From a checkpoint of a small image embedding model: trained on microscope photos of single blood and bone marrow cells.
Rows from block 7, named by matrix and row number. Rows with one number belong to one neuron. Each number is 200 + 40 x the weight over its row's rms, rounded and kept within 0 to 999. All counts start at 0. After the name is the row's rms in percent of the matrix's.
# gate: MLP gate (model.blocks.7.mlp.gate.weight, 768x192), inputs 0-95
# fc1: MLP up (model.blocks.7.mlp.fc1.weight, 768x192), inputs 0-95
# fc2: MLP down (model.blocks.7.mlp.fc2.weight, 192x768, transposed), outputs 0-95
gate.98,099,184,237,201,125,232,268,206,265,154,205,212,258,133,214,174,199,255,176,198,247,210,208,136,205,219,212,230,114,246,301,252,231,146,166,199,125,172,195,207,166,208,173,219,203,231,208,182,199,230,264,234,162,189,216,169,224,136,193,234,250,256,205,182,167,203,219,195,98,172,254,235,236,204,155,228,139,264,166,91,206,176,218,302,176,142,277,203,193,176,111,273,216,186,241,219,175
fc1.98,098,245,238,229,238,209,197,213,160,180,127,144,203,222,206,164,175,226,242,238,182,179,154,199,182,190,147,287,237,211,220,184,193,156,140,183,125,181,172,179,173,207,217,185,176,239,166,163,254,177,203,237,219,203,215,233,127,196,183,129,251,173,118,175,195,269,143,217,213,83,186,296,283,197,249,134,216,197,187,172,191,229,124,159,180,261,187,186,200,177,123,307,109,169,209,202,112
fc2.98,096,233,171,192,243,247,177,263,171,243,257,177,180,222,268,159,193,223,183,231,166,183,190,128,196,238,260,200,230,222,153,176,158,189,142,85,178,185,237,154,151,154,212,231,258,200,237,256,199,189,220,200,125,193,197,202,178,206,202,189,187,223,208,145,227,191,172,244,232,208,186,209,141,274,272,185,78,135,160,210,202,123,218,275,116,184,218,206,189,203,187,207,221,215,168,212,237
gate.99,096,226,253,229,228,191,173,212,223,313,243,168,184,183,191,141,208,176,194,119,178,279,149,205,171,216,109,207,185,196,187,195,231,158,234,184,219,129,202,117,226,209,259,204,257,240,131,157,226,257,192,204,246,210,168,197,200,232,290,251,281,156,204,261,164,210,153,161,241,305,226,189,200,245,189,202,175,248,175,151,161,212,263,187,228,190,269,239,268,157,243,172,182,248,269,168,245
fc1.99,099,180,168,248,83,181,283,228,159,170,179,204,240,185,175,114,199,187,236,151,163,192,233,257,178,129,196,230,187,230,206,183,191,221,204,262,171,203,207,216,154,206,148,178,227,162,135,241,188,214,232,201,179,287,260,172,260,229,264,159,190,270,235,172,230,216,189,135,194,173,150,200,242,185,128,190,158,184,232,200,118,143,189,318,188,193,152,195,258,209,294,189,224,253,185,192,190
fc2.99,095,176,227,196,239,251,200,141,212,180,252,215,207,173,192,166,299,228,189,101,211,223,210,120,175,175,212,42,156,190,123,204,195,183,278,187,218,140,239,218,190,209,231,183,199,199,187,164,179,160,212,190,90,164,234,138,220,169,181,193,232,188,180,163,247,156,282,224,210,172,174,130,197,231,140,231,227,210,239,205,203,244,259,206,207,187,218,218,222,244,169,176,180,196,247,150,140
gate.100,098,214,236,130,222,255,172,238,163,265,202,160,190,208,194,229,272,243,282,207,201,301,215,181,101,227,164,187,238,188,250,91,263,197,184,180,168,234,220,164,177,238,220,211,184,167,215,210,228,202,222,252,259,170,156,212,218,210,186,176,198,250,272,256,218,200,148,237,212,247,163,211,232,221,205,220,176,195,155,219,249,180,207,284,197,118,203,140,180,129,173,244,210,225,178,269,215
fc1.100,099,211,239,296,211,112,224,209,216,161,186,201,125,234,127,172,158,277,230,184,157,227,194,202,181,150,156,198,222,91,168,248,147,143,277,212,174,150,197,165,197,186,147,224,190,189,173,196,216,175,179,245,179,225,171,162,214,110,231,153,170,188,169,209,150,166,169,213,196,210,189,223,179,246,289,84,189,211,213,192,199,113,163,212,222,212,243,264,220,175,205,160,214,179,179,161,194
fc2.100,099,227,257,195,219,164,210,215,238,237,201,156,200,205,179,239,243,154,243,201,203,269,194,120,128,149,209,119,169,206,182,245,251,201,233,163,180,163,167,217,215,204,282,223,179,227,167,227,180,203,242,108,255,303,197,211,242,212,103,230,211,202,261,227,161,194,194,218,268,195,178,219,185,301,242,174,162,216,170,204,210,199,308,266,195,154,219,161,217,183,175,196,168,223,141,198,224
gate.101,101,208,204,174,164,129,202,257,226,195,220,223,157,183,200,148,215,173,241,236,185,156,188,196,90,213,127,171,229,196,261,195,196,209,238,192,275,106,186,188,247,145,204,277,237,136,184,184,190,157,187,162,127,179,162,201,265,254,170,149,219,179,197,178,272,170,231,219,187,235,218,201,168,253,247,159,162,241,194,281,172,194,223,241,206,182,181,201,159,195,216,220,263,166,171,241,135
fc1.101,097,214,184,204,243,178,153,191,206,227,235,199,184,193,91,217,168,203,141,178,218,229,195,183,218,161,190,226,246,277,131,251,279,259,181,204,168,226,217,175,182,195,190,225,203,232,159,186,196,136,248,196,133,174,249,146,183,257,203,201,200,211,175,268,203,234,166,203,178,195,201,217,199,218,242,180,254,176,106,171,210,161,276,216,238,249,156,246,166,222,179,212,198,166,170,135,167
fc2.101,096,150,240,198,198,248,260,112,131,148,254,183,170,170,216,209,151,169,198,134,253,251,189,220,179,243,183,210,215,249,125,252,207,174,224,204,265,99,249,255,159,212,156,178,191,208,158,192,256,208,217,186,155,149,210,178,210,298,181,174,249,165,242,226,227,164,248,127,252,141,181,224,258,238,245,127,216,206,170,241,135,253,122,178,187,195,128,151,178,192,166,217,241,227,138,94,191
gate.102,091,238,206,216,183,168,227,226,254,211,265,241,143,229,245,234,191,287,278,201,161,185,196,158,239,192,195,258,173,283,229,234,249,192,128,212,184,240,224,197,232,156,206,189,213,229,257,236,248,242,206,173,185,162,174,195,253,176,191,188,217,163,226,204,189,189,281,268,188,165,164,126,208,186,237,280,224,117,212,153,225,286,174,155,178,193,144,204,187,112,213,221,204,187,178,189,157
fc1.102,092,170,277,241,148,269,226,203,261,224,226,178,195,257,222,238,270,221,114,181,181,179,162,147,197,212,223,183,229,258,226,195,164,190,252,250,178,148,265,203,147,189,231,221,205,159,142,195,222,227,159,205,263,263,209,145,296,220,206,240,179,209,212,262,217,241,266,107,194,224,217,173,169,245,178,112,214,207,204,232,206,228,222,227,172,142,207,191,236,244,143,246,169,148,154,139,234
fc2.102,091,250,197,186,217,187,124,246,260,146,207,264,193,215,197,194,132,249,192,133,196,165,162,116,234,221,251,179,320,185,222,232,292,239,240,124,195,175,219,121,252,269,178,209,231,210,186,209,174,211,186,180,223,226,206,177,213,238,237,218,219,216,196,233,286,176,242,227,103,199,249,219,269,174,211,135,202,231,257,194,154,198,220,248,168,188,234,196,193,149,173,202,149,170,231,243,232
gate.103,101,224,220,189,175,190,234,204,232,194,203,214,157,227,260,222,221,279,194,192,129,272,138,245,187,223,262,195,233,201,298,152,170,203,194,258,112,168,174,170,137,241,263,230,244,178,163,180,284,250,227,181,202,223,178,275,245,170,156,156,142,212,227,221,215,257,166,151,220,190,228,186,128,198,202,163,229,190,196,176,200,196,176,172,216,229,263,119,216,222,194,183,148,198,211,210,258
fc1.103,095,174,238,188,115,205,221,217,247,141,240,175,211,287,144,185,204,251,281,181,78,164,156,201,211,230,191,216,141,178,280,201,181,226,209,225,111,168,191,166,223,226,183,161,171,136,183,159,191,144,191,124,186,210,142,222,194,190,215,188,221,232,234,228,238,189,186,181,163,187,261,223,118,187,175,168,173,192,268,164,202,180,207,215,134,188,237,178,217,261,232,170,234,198,179,212,212
fc2.103,102,246,232,190,242,197,216,237,183,169,185,235,149,204,264,191,273,203,154,187,290,161,183,149,256,135,241,193,192,154,198,174,241,179,71,174,219,182,191,238,147,135,254,221,242,221,227,287,164,195,207,167,198,187,192,167,154,248,259,207,267,316,189,218,242,214,181,121,220,195,203,172,128,271,210,211,221,221,146,150,199,161,194,210,181,151,228,253,194,181,195,209,221,131,159,187,204
gate.104,101,209,141,229,231,200,165,176,215,184,112,152,159,200,201,175,166,229,171,206,225,298,286,161,201,244,228,248,209,251,198,174,180,170,197,243,182,236,225,242,180,175,125,229,241,161,153,158,194,211,209,193,170,247,227,179,193,242,250,202,190,226,147,198,142,282,123,223,241,285,281,268,224,154,167,240,238,197,258,130,185,277,216,224,195,172,159,181,192,103,148,243,155,209,244,187,162
fc1.104,095,180,158,223,144,178,193,178,193,157,206,147,123,140,195,219,237,205,265,164,180,174,181,170,194,174,163,272,163,172,168,116,194,178,120,168,115,233,193,256,215,215,170,160,173,193,120,175,226,269,199,215,213,196,202,141,209,245,252,189,171,181,174,205,148,184,246,233,243,180,203,184,242,212,183,212,201,178,206,203,250,235,168,156,134,202,264,225,206,163,174,189,246,205,171,115,189
fc2.104,093,167,153,173,210,253,162,134,190,212,266,234,121,157,208,240,171,212,205,200,145,190,172,188,184,176,257,176,183,143,211,184,194,236,216,279,111,243,185,186,126,238,214,183,115,280,205,229,200,236,202,210,169,199,149,199,187,227,179,159,123,178,205,247,190,190,283,179,220,156,173,178,185,185,213,193,253,168,210,212,130,189,174,197,270,191,194,264,186,202,198,260,162,183,260,246,189
gate.105,094,185,213,217,261,177,139,187,188,236,262,226,181,173,162,128,250,194,150,218,233,109,218,220,247,162,224,195,160,170,135,216,231,216,203,193,153,121,191,218,225,216,172,184,245,212,185,201,222,177,240,205,228,242,171,159,254,182,214,198,123,215,237,215,195,252,186,206,120,151,196,233,203,190,162,270,178,198,153,131,104,221,266,270,235,241,210,222,162,251,142,199,190,232,265,183,160
fc1.105,096,207,213,143,251,190,216,171,200,151,192,148,289,221,251,258,247,161,225,216,198,198,185,133,231,146,229,227,220,228,216,180,226,166,149,214,215,196,97,236,331,257,233,162,211,209,211,208,136,150,259,125,178,204,200,133,171,182,201,165,224,197,161,203,238,200,192,174,226,228,153,126,254,222,197,216,206,144,201,116,208,162,148,126,136,163,249,196,143,234,186,201,150,185,143,208,295
fc2.105,097,217,174,150,192,198,177,134,185,199,242,286,208,178,213,250,147,216,185,166,206,273,160,110,242,261,202,172,179,178,205,131,215,163,230,175,156,206,235,165,260,261,197,308,231,181,166,203,209,249,184,230,242,189,176,198,244,187,147,214,179,181,207,221,144,149,260,257,242,179,236,198,225,179,224,177,169,222,191,130,145,158,227,208,177,231,199,159,230,261,221,186,186,157,137,225,184
gate.106,100,110,136,193,211,203,304,183,234,234,191,221,237,208,278,196,179,204,214,201,219,208,265,258,191,184,173,214,210,206,238,162,204,187,234,163,218,175,215,210,108,161,156,243,133,158,199,200,221,258,210,242,186,229,150,195,121,169,156,194,233,134,165,272,227,223,193,272,175,115,172,196,264,142,212,167,203,206,196,212,225,250,255,172,225,186,176,183,273,138,187,168,160,190,143,134,248
fc1.106,095,103,154,151,224,187,236,188,186,216,168,244,145,198,285,232,268,167,208,221,170,163,148,206,250,240,205,195,254,162,176,183,229,179,172,257,195,175,185,133,275,286,197,222,205,205,182,220,210,213,99,232,135,273,209,144,198,220,210,198,159,144,118,219,217,174,127,190,271,195,186,192,224,150,264,191,161,140,221,275,183,212,234,201,214,176,157,208,203,212,233,71,159,197,137,203,271
fc2.106,097,228,167,211,190,138,174,225,185,190,166,129,237,186,186,234,209,211,182,152,238,145,228,138,138,175,227,160,193,117,243,196,181,265,175,257,302,157,217,186,158,153,127,154,172,218,196,186,261,167,151,216,221,216,239,252,209,222,177,267,151,198,211,230,186,147,254,209,196,130,195,188,128,185,165,231,157,147,228,126,203,216,289,245,156,213,218,142,257,200,138,258,177,243,220,218,180
gate.107,091,178,164,151,234,244,214,226,177,270,160,197,262,226,174,232,171,177,235,195,197,256,161,185,230,182,145,204,262,212,157,175,258,195,232,215,248,196,162,226,171,218,205,177,137,214,213,232,197,120,231,153,226,221,129,222,207,278,155,235,249,206,222,188,199,189,280,168,188,256,163,238,140,300,185,184,229,182,175,173,200,202,155,186,176,200,209,181,241,229,287,186,177,230,183,219,236
fc1.107,095,194,263,208,284,237,172,138,189,193,160,189,232,145,243,218,231,191,177,266,175,184,210,167,94,218,186,190,195,246,238,116,190,206,133,171,219,168,179,275,180,182,190,230,191,161,209,163,220,172,237,252,214,178,140,224,193,214,206,194,242,145,260,258,196,235,302,146,196,198,143,153,165,184,197,219,209,224,173,138,117,196,141,158,211,140,126,204,247,147,251,194,173,170,215,188,273
fc2.107,094,181,106,213,177,224,140,191,145,159,197,187,231,146,237,186,201,230,139,184,200,165,167,225,169,199,170,181,218,215,189,251,169,300,205,127,186,231,195,207,203,269,104,233,170,93,106,174,180,231,169,189,195,170,208,250,199,152,196,185,242,161,156,218,214,196,146,269,257,220,175,258,168,167,208,197,219,189,202,187,208,252,183,134,276,230,212,171,192,228,188,208,110,286,151,265,233
gate.108,106,220,234,242,213,155,135,203,204,224,160,236,166,177,212,177,278,225,215,228,115,134,213,209,280,265,221,191,302,188,220,206,157,230,201,276,199,188,246,183,165,130,171,236,190,184,181,158,178,239,150,194,220,166,165,251,181,217,171,231,195,233,213,195,242,213,225,148,151,92,170,115,248,187,262,236,160,210,184,233,215,103,201,158,278,184,234,248,161,250,188,238,207,169,236,195,163
fc1.108,106,194,260,151,175,205,173,118,251,211,254,132,176,214,224,206,229,197,209,199,132,222,232,160,240,134,178,200,268,181,169,147,214,192,233,159,251,174,128,235,180,206,188,202,206,183,204,199,170,212,182,198,154,269,167,145,207,255,177,78,170,205,155,128,225,172,162,207,161,210,191,140,167,222,176,179,167,219,278,177,139,235,203,128,225,211,230,237,231,231,258,230,188,225,154,204,222
fc2.108,100,249,215,144,209,186,205,194,220,222,218,237,204,165,171,229,203,223,256,224,144,267,154,126,234,138,231,211,207,169,190,222,188,217,164,206,130,248,213,245,208,177,174,208,190,161,271,201,224,163,209,223,141,119,219,235,139,177,221,240,142,218,172,134,158,181,219,227,157,247,220,182,205,181,258,235,135,185,280,173,259,265,203,207,203,168,230,238,189,217,228,238,180,252,259,135,236
gate.109,106,200,136,166,199,102,247,207,243,146,155,231,262,215,236,201,181,213,209,167,193,203,210,258,221,193,233,169,269,258,165,247,142,214,198,207,201,197,147,166,153,180,119,218,162,290,246,213,226,156,158,193,209,102,220,142,211,198,169,154,115,169,203,217,221,144,229,236,221,206,211,267,223,228,199,159,198,231,172,295,189,205,228,184,269,216,152,134,167,138,195,191,191,184,162,205,242
fc1.109,104,154,229,158,256,172,171,205,163,208,277,187,135,226,220,185,169,193,142,248,202,212,238,236,233,227,189,174,195,208,249,249,262,231,163,214,170,205,220,196,177,295,204,218,251,215,231,155,206,185,227,187,148,259,246,202,174,251,225,177,216,149,184,211,193,178,206,196,186,144,209,227,242,175,172,175,161,241,242,184,159,199,169,80,176,157,226,179,235,198,200,228,239,189,187,164,248
fc2.109,102,163,146,172,150,215,169,178,165,152,214,162,165,223,172,220,277,255,259,179,180,219,193,169,239,188,204,187,180,188,258,145,172,271,218,211,158,139,122,138,264,102,143,137,184,264,215,126,172,208,202,285,262,233,189,213,192,234,205,168,271,156,242,223,184,244,215,284,266,152,216,254,206,259,185,131,254,218,200,195,177,211,188,207,160,197,251,188,229,119,155,211,206,187,234,173,278
gate.110,098,119,213,181,165,163,180,180,202,205,302,138,173,148,281,168,127,162,193,183,232,207,219,193,222,170,252,272,182,188,218,202,170,213,255,198,211,129,253,209,226,202,228,157,229,190,195,157,176,187,149,163,263,211,213,152,143,233,153,298,214,134,135,230,190,172,243,229,215,111,195,214,272,145,182,285,237,210,233,176,228,128,221,159,259,197,168,244,182,198,175,243,248,131,173,203,205
fc1.110,096,221,176,301,275,210,222,205,214,193,189,223,195,232,209,119,167,175,159,292,191,176,186,297,207,181,145,150,196,148,165,154,212,161,173,175,256,246,233,233,260,172,160,189,206,217,202,269,197,241,229,224,207,247,240,243,183,176,170,198,196,181,210,173,221,273,231,259,199,251,273,246,155,144,222,206,163,155,229,244,203,215,219,233,149,210,183,180,220,271,197,234,216,211,245,121,128
fc2.110,098,181,235,192,215,137,180,230,186,261,157,203,175,216,221,226,182,250,181,222,243,129,167,206,179,136,186,198,174,236,160,228,192,194,242,160,226,269,247,179,257,182,249,241,228,145,206,242,213,151,221,224,234,287,292,186,179,167,149,211,221,255,259,178,192,187,208,200,213,214,175,246,203,166,280,222,99,168,216,189,205,251,212,179,202,228,120,286,220,183,179,214,121,195,267,210,177
gate.111,098,189,203,129,126,242,198,288,139,129,180,155,129,225,185,162,210,198,166,208,176,193,187,223,139,173,187,219,257,253,187,264,194,252,196,153,266,164,178,193,205,242,269,181,189,184,262,161,191,213,156,162,117,275,165,201,195,203,199,201,197,179,200,223,224,217,199,226,253,230,222,183,180,189,214,168,232,199,221,222,189,235,202,149,173,180,322,200,183,167,156,126,191,163,225,188,193
fc1.111,093,161,188,192,154,238,216,304,174,216,173,184,216,256,211,128,193,236,209,222,166,164,172,155,175,143,208,192,132,190,210,154,167,249,222,145,246,155,176,269,214,239,220,194,194,166,264,197,217,291,193,139,178,192,253,177,142,125,225,248,200,202,150,158,211,161,171,154,153,238,155,60,209,249,196,156,226,178,233,138,255,211,258,183,211,228,213,239,174,186,223,238,153,277,261,221,152
fc2.111,092,190,158,279,227,198,106,174,189,226,223,222,176,174,178,174,224,154,190,228,171,228,131,244,140,214,165,178,269,200,134,202,136,191,153,197,172,171,209,241,227,208,171,223,112,147,168,223,151,167,202,203,210,188,223,213,250,123,269,214,275,189,252,246,150,179,234,201,229,169,251,177,232,239,114,236,209,216,171,229,167,236,130,230,219,221,248,189,171,220,178,126,237,211,210,216,225
gate.112,093,130,243,201,159,180,182,165,245,194,325,186,146,223,210,190,237,183,130,170,166,222,230,257,192,161,205,159,225,180,110,217,251,209,214,203,176,212,246,170,228,202,219,198,251,204,224,196,183,208,223,232,117,278,178,278,219,197,149,250,210,205,144,204,164,254,201,219,176,248,176,118,169,217,201,194,208,183,189,193,180,149,215,234,213,248,168,239,187,224,187,148,205,267,200,267,196
fc1.112,099,251,142,160,196,247,171,228,213,152,249,209,164,259,197,189,280,237,282,238,184,224,228,301,291,284,222,201,213,169,164,151,222,184,209,241,248,278,177,206,199,161,248,114,194,242,169,152,201,154,214,243,135,255,169,217,224,181,200,182,131,187,159,225,174,212,281,235,237,185,203,208,207,201,173,275,218,189,151,220,259,129,292,276,108,107,230,231,189,217,157,179,173,229,202,223,230
fc2.112,099,213,214,166,189,192,221,112,181,282,205,181,198,273,230,216,216,177,203,216,158,176,130,217,140,208,194,253,216,217,253,228,196,192,212,159,192,225,210,129,198,181,172,176,134,174,149,192,231,237,211,219,252,165,158,126,161,211,195,147,235,123,191,280,150,126,212,237,252,197,157,212,180,169,213,221,214,195,177,254,218,171,239,278,209,199,254,285,154,211,273,198,199,216,216,211,219
gate.113,105,176,203,163,214,175,201,150,171,197,233,224,215,234,260,219,125,151,179,157,181,224,151,152,239,218,249,208,262,261,179,205,191,235,219,175,249,161,192,226,131,194,216,152,210,149,212,282,185,258,144,264,243,216,185,116,194,264,174,232,216,212,266,161,225,230,233,115,209,183,180,217,171,188,207,256,213,200,247,251,164,234,254,246,231,164,132,169,209,171,311,183,143,287,195,284,201
fc1.113,107,175,172,179,168,135,227,143,145,190,271,236,213,171,173,279,217,138,213,199,209,225,162,189,189,219,215,285,122,146,131,148,182,197,133,189,210,293,231,191,182,153,164,199,195,131,212,283,189,258,204,200,141,140,238,187,236,222,207,189,207,128,259,127,234,219,203,170,200,176,193,195,255,161,189,98,147,235,232,232,188,252,197,256,151,253,220,175,195,230,223,239,180,214,232,271,214
fc2.113,104,190,166,238,241,177,222,194,202,233,208,208,167,210,148,191,192,214,249,282,197,166,274,239,283,221,185,185,125,215,230,134,205,114,140,138,162,190,268,210,192,216,225,179,217,233,196,121,266,147,238,265,236,192,158,218,222,202,167,239,154,191,217,200,193,245,220,192,222,203,238,195,271,210,188,250,218,176,162,252,195,226,205,176,135,183,237,186,166,150,184,140,181,182,297,222,237
gate.114,093,212,266,236,166,208,182,224,148,179,275,190,172,234,191,214,152,194,199,163,128,185,202,227,275,123,251,208,255,176,235,225,225,235,195,204,160,264,241,273,217,254,219,196,160,224,196,204,203,203,149,172,260,140,148,196,173,223,209,233,197,243,211,151,152,219,177,215,215,253,270,197,185,221,208,203,160,225,165,146,197,165,202,229,207,198,169,163,125,151,208,209,269,212,225,151,229
fc1.114,094,172,153,216,230,195,144,161,220,209,173,227,221,191,173,210,136,188,269,341,243,271,233,220,233,176,217,186,204,183,273,175,198,220,156,199,193,150,256,179,174,186,196,264,266,221,152,222,228,195,204,160,210,174,282,222,181,238,215,174,143,148,191,259,187,273,195,248,193,95,177,136,204,216,191,197,260,292,241,244,163,270,264,264,204,233,233,235,175,201,181,179,267,199,234,192,199
fc2.114,099,152,224,191,204,178,151,156,232,119,160,195,285,184,220,187,302,217,181,224,240,272,238,230,172,256,302,218,315,213,211,216,235,203,223,132,186,177,194,174,239,168,229,156,143,227,164,229,243,245,173,144,177,202,178,227,187,159,216,233,253,179,185,121,272,186,177,157,200,203,228,216,184,176,203,274,168,147,238,227,189,149,172,189,140,210,223,199,220,202,191,135,201,217,220,206,210
gate.115,106,201,162,240,215,269,223,204,139,156,192,240,231,218,242,126,268,163,231,174,138,253,170,207,257,217,247,177,168,191,293,197,273,161,237,182,154,204,246,183,276,166,220,185,263,200,255,283,148,159,242,179,182,228,189,203,182,194,151,230,122,253,208,233,164,156,177,189,192,227,207,186,216,231,197,214,189,200,238,249,204,147,177,231,212,224,195,208,211,256,277,181,236,167,236,266,223
fc1.115,105,239,159,220,146,159,221,212,166,259,220,181,199,197,234,83,218,214,190,170,197,165,182,255,177,207,153,197,202,262,266,185,172,233,269,193,193,158,261,176,153,141,140,187,171,172,229,183,236,230,167,207,172,171,172,180,182,150,193,184,141,158,221,161,215,237,204,224,278,223,173,213,176,187,219,274,235,236,251,213,150,143,142,233,210,241,222,213,153,194,172,181,246,185,170,195,147
fc2.115,103,167,190,126,154,189,276,196,205,134,153,227,209,167,241,216,201,169,169,250,218,204,145,199,248,152,169,185,168,178,144,234,223,138,169,237,156,215,199,209,275,226,231,204,214,180,142,212,98,225,196,202,163,250,265,187,165,232,236,199,143,248,204,97,187,188,163,249,217,169,182,167,160,149,251,191,120,221,216,246,207,218,227,222,225,193,233,244,187,178,276,178,236,193,195,202,235
gate.116,102,197,159,261,187,199,225,226,145,196,159,189,198,206,262,231,107,189,221,139,127,242,276,199,241,143,201,197,128,245,183,166,193,171,234,190,245,250,186,126,222,231,199,198,170,165,207,232,255,195,204,243,213,133,184,171,247,161,237,185,250,209,203,165,201,239,167,208,292,177,183,224,215,259,192,152,217,244,185,255,219,200,238,201,159,169,231,230,245,183,121,219,98,273,199,166,234
fc1.116,106,156,193,185,263,241,224,146,274,192,140,250,189,210,303,179,159,240,179,216,254,112,155,198,108,198,147,176,218,160,182,187,239,153,231,321,220,276,100,245,195,194,262,177,208,152,234,194,255,205,199,155,227,119,204,216,168,191,225,238,211,150,185,153,159,167,231,294,226,182,224,241,179,192,168,202,234,191,126,216,144,234,236,136,180,226,121,182,283,193,219,189,234,137,196,104,187
fc2.116,107,158,250,219,185,258,174,253,212,226,219,211,166,178,243,187,252,196,232,268,182,234,164,205,246,222,174,220,233,192,218,217,215,183,188,238,173,221,202,121,249,231,196,258,174,180,236,198,226,226,151,175,195,231,153,203,149,182,218,181,191,148,296,139,236,222,278,178,280,232,245,207,110,159,212,159,152,186,191,175,167,220,208,185,175,159,130,186,266,219,129,226,240,168,207,127,167
gate.117,103,208,135,179,208,237,170,219,259,159,164,150,195,221,273,134,253,165,139,303,169,199,209,209,230,192,203,101,168,167,207,193,242,230,146,210,149,200,165,232,194,180,147,130,93,215,206,234,198,189,159,191,239,204,130,189,174,132,170,182,121,196,189,252,216,234,152,243,245,103,109,178,190,259,224,232,131,201,242,174,194,271,137,172,168,195,184,224,164,228,173,207,185,204,224,213,199
fc1.117,097,253,234,204,162,156,275,199,169,203,219,237,186,218,162,247,190,127,226,238,245,181,220,182,208,215,178,171,77,229,224,211,160,175,262,185,194,240,223,198,133,178,218,118,182,248,253,212,253,215,186,193,238,172,228,168,222,180,160,210,159,96,176,229,233,180,179,138,214,217,132,148,202,265,171,195,218,163,150,181,215,245,177,182,238,191,201,192,232,184,197,276,280,253,279,190,171
fc2.117,097,168,256,174,250,250,187,179,226,159,188,161,224,169,206,235,172,200,211,168,191,272,221,231,142,167,219,174,212,182,162,203,154,210,173,225,235,217,163,173,157,197,194,181,206,224,136,190,231,171,168,241,130,237,241,174,292,267,166,173,171,196,187,198,165,169,214,145,190,126,293,225,130,186,254,136,157,251,206,248,201,169,157,178,207,269,226,183,199,187,169,182,192,145,165,232,189
gate.118,089,196,226,162,224,243,208,218,215,227,211,263,217,192,201,218,189,189,246,227,168,80,204,237,216,213,174,249,196,196,185,230,175,226,197,189,151,117,253,213,203,194,208,189,171,183,183,229,295,147,258,215,229,268,237,209,182,155,180,228,201,280,109,169,178,260,189,232,255,194,198,180,212,173,241,210,228,225,103,257,224,159,163,162,214,193,288,251,245,170,243,197,176,208,218,151,148
fc1.118,093,182,231,235,206,221,165,162,238,192,212,235,249,235,198,249,144,158,287,155,183,281,192,233,222,160,223,193,209,141,219,145,201,224,262,180,222,256,167,214,262,181,210,206,158,222,202,198,172,196,128,142,192,182,277,219,262,136,184,302,225,187,231,204,189,86,239,224,160,181,152,165,185,212,145,201,223,220,152,216,213,165,178,329,123,170,192,173,190,195,196,195,187,164,260,216,203
fc2.118,098,130,165,183,165,194,195,213,194,158,206,163,194,171,145,123,206,192,187,166,157,229,190,166,290,217,285,208,150,255,152,271,238,174,231,174,177,197,250,210,131,214,202,305,152,192,225,198,158,188,215,122,271,286,265,154,177,208,181,208,136,214,207,194,159,196,154,235,220,224,221,224,197,134,258,234,164,182,133,221,203,319,229,217,202,257,180,253,198,156,145,211,222,184,227,198,238
gate.119,104,196,170,134,131,225,210,264,172,259,160,234,202,216,134,192,129,212,231,188,225,125,185,226,168,215,117,238,194,207,170,163,214,221,220,279,221,137,241,235,241,157,180,159,179,252,225,254,165,244,209,189,194,277,219,179,132,213,121,170,156,227,197,221,235,192,241,258,205,213,256,223,157,125,149,91,138,165,159,180,195,148,198,168,185,232,123,189,229,206,206,194,220,172,225,203,230
fc1.119,105,242,186,239,159,230,224,172,230,192,270,247,244,172,169,139,187,225,232,210,158,143,216,254,216,146,196,186,253,190,216,209,176,235,144,140,119,215,198,167,84,211,227,233,293,181,135,161,165,154,214,117,246,205,184,194,251,244,215,208,250,200,206,146,195,186,147,171,197,175,198,244,179,237,215,191,222,161,243,260,245,253,181,210,268,219,237,216,170,212,187,182,146,151,216,186,240
fc2.119,106,287,124,176,227,189,213,209,117,240,224,156,198,227,260,219,257,210,182,252,143,234,148,139,243,158,188,209,192,212,178,135,251,171,262,162,281,129,235,180,244,246,199,146,190,163,130,293,170,142,218,271,234,171,237,224,218,218,172,252,213,177,222,198,181,162,275,179,236,249,217,215,165,165,228,193,214,168,189,177,138,215,185,236,97,230,188,174,162,193,189,212,263,164,225,184,203
gate.120,091,226,191,180,257,197,193,190,224,179,188,240,182,158,236,221,183,201,167,251,240,210,130,198,151,240,119,219,180,135,221,279,98,277,245,274,214,127,214,157,180,274,170,239,185,137,219,217,210,153,167,280,197,235,261,196,172,164,163,203,215,244,172,199,191,202,207,206,199,219,221,220,143,195,225,147,202,172,192,200,220,199,156,181,221,166,160,162,211,244,227,185,256,244,183,202,191
fc1.120,093,203,209,201,254,192,286,235,175,192,181,140,188,169,173,194,152,224,183,134,166,180,210,127,136,227,196,139,146,277,189,218,175,233,174,213,242,146,122,225,208,205,235,217,181,210,238,241,187,202,249,154,220,185,148,184,240,118,167,178,216,180,281,165,201,235,191,221,162,215,150,192,165,138,160,249,171,173,197,197,162,258,250,192,216,205,168,168,148,304,203,166,210,166,205,206,202
fc2.120,093,186,172,201,197,207,163,132,200,156,146,207,200,173,202,186,199,265,172,155,274,214,226,190,250,143,137,171,199,222,174,197,180,112,107,195,240,254,244,228,179,264,166,196,169,249,204,181,230,172,181,150,184,141,207,143,172,189,173,221,204,140,193,237,152,299,156,203,248,204,203,230,214,210,201,204,165,217,170,244,191,150,126,209,155,148,176,224,181,191,181,192,202,165,162,233,168
gate.121,088,184,175,207,169,149,162,242,212,247,213,215,167,158,188,205,154,183,222,218,171,188,132,186,215,157,179,220,131,235,200,231,249,180,227,214,224,234,139,188,183,219,163,200,171,227,176,235,41,198,246,174,218,223,216,153,242,218,178,230,196,205,182,198,205,179,185,129,238,202,185,189,230,229,194,222,332,173,186,239,197,212,240,253,155,197,228,232,181,266,264,162,160,188,215,161,140
fc1.121,090,206,140,210,190,226,215,270,239,200,247,156,165,216,212,226,236,225,209,236,197,209,179,212,150,167,264,213,255,204,274,220,247,204,244,228,82,144,247,199,185,185,216,193,206,203,167,263,249,258,292,184,269,173,242,196,194,273,241,199,199,177,139,205,220,198,173,185,184,249,175,249,132,179,221,275,205,194,260,236,260,195,185,195,237,277,168,223,212,216,210,167,190,217,110,218,178
fc2.121,090,167,202,258,234,169,239,226,173,198,193,185,167,147,218,177,200,179,227,181,194,227,148,187,178,261,207,202,210,162,253,209,253,160,188,272,198,195,141,168,137,221,241,221,154,230,109,303,176,146,117,235,165,203,263,212,179,209,255,256,182,187,189,209,199,267,189,251,194,167,229,203,219,131,181,160,220,195,219,171,210,152,146,253,200,89,259,205,196,210,148,196,230,151,220,171,217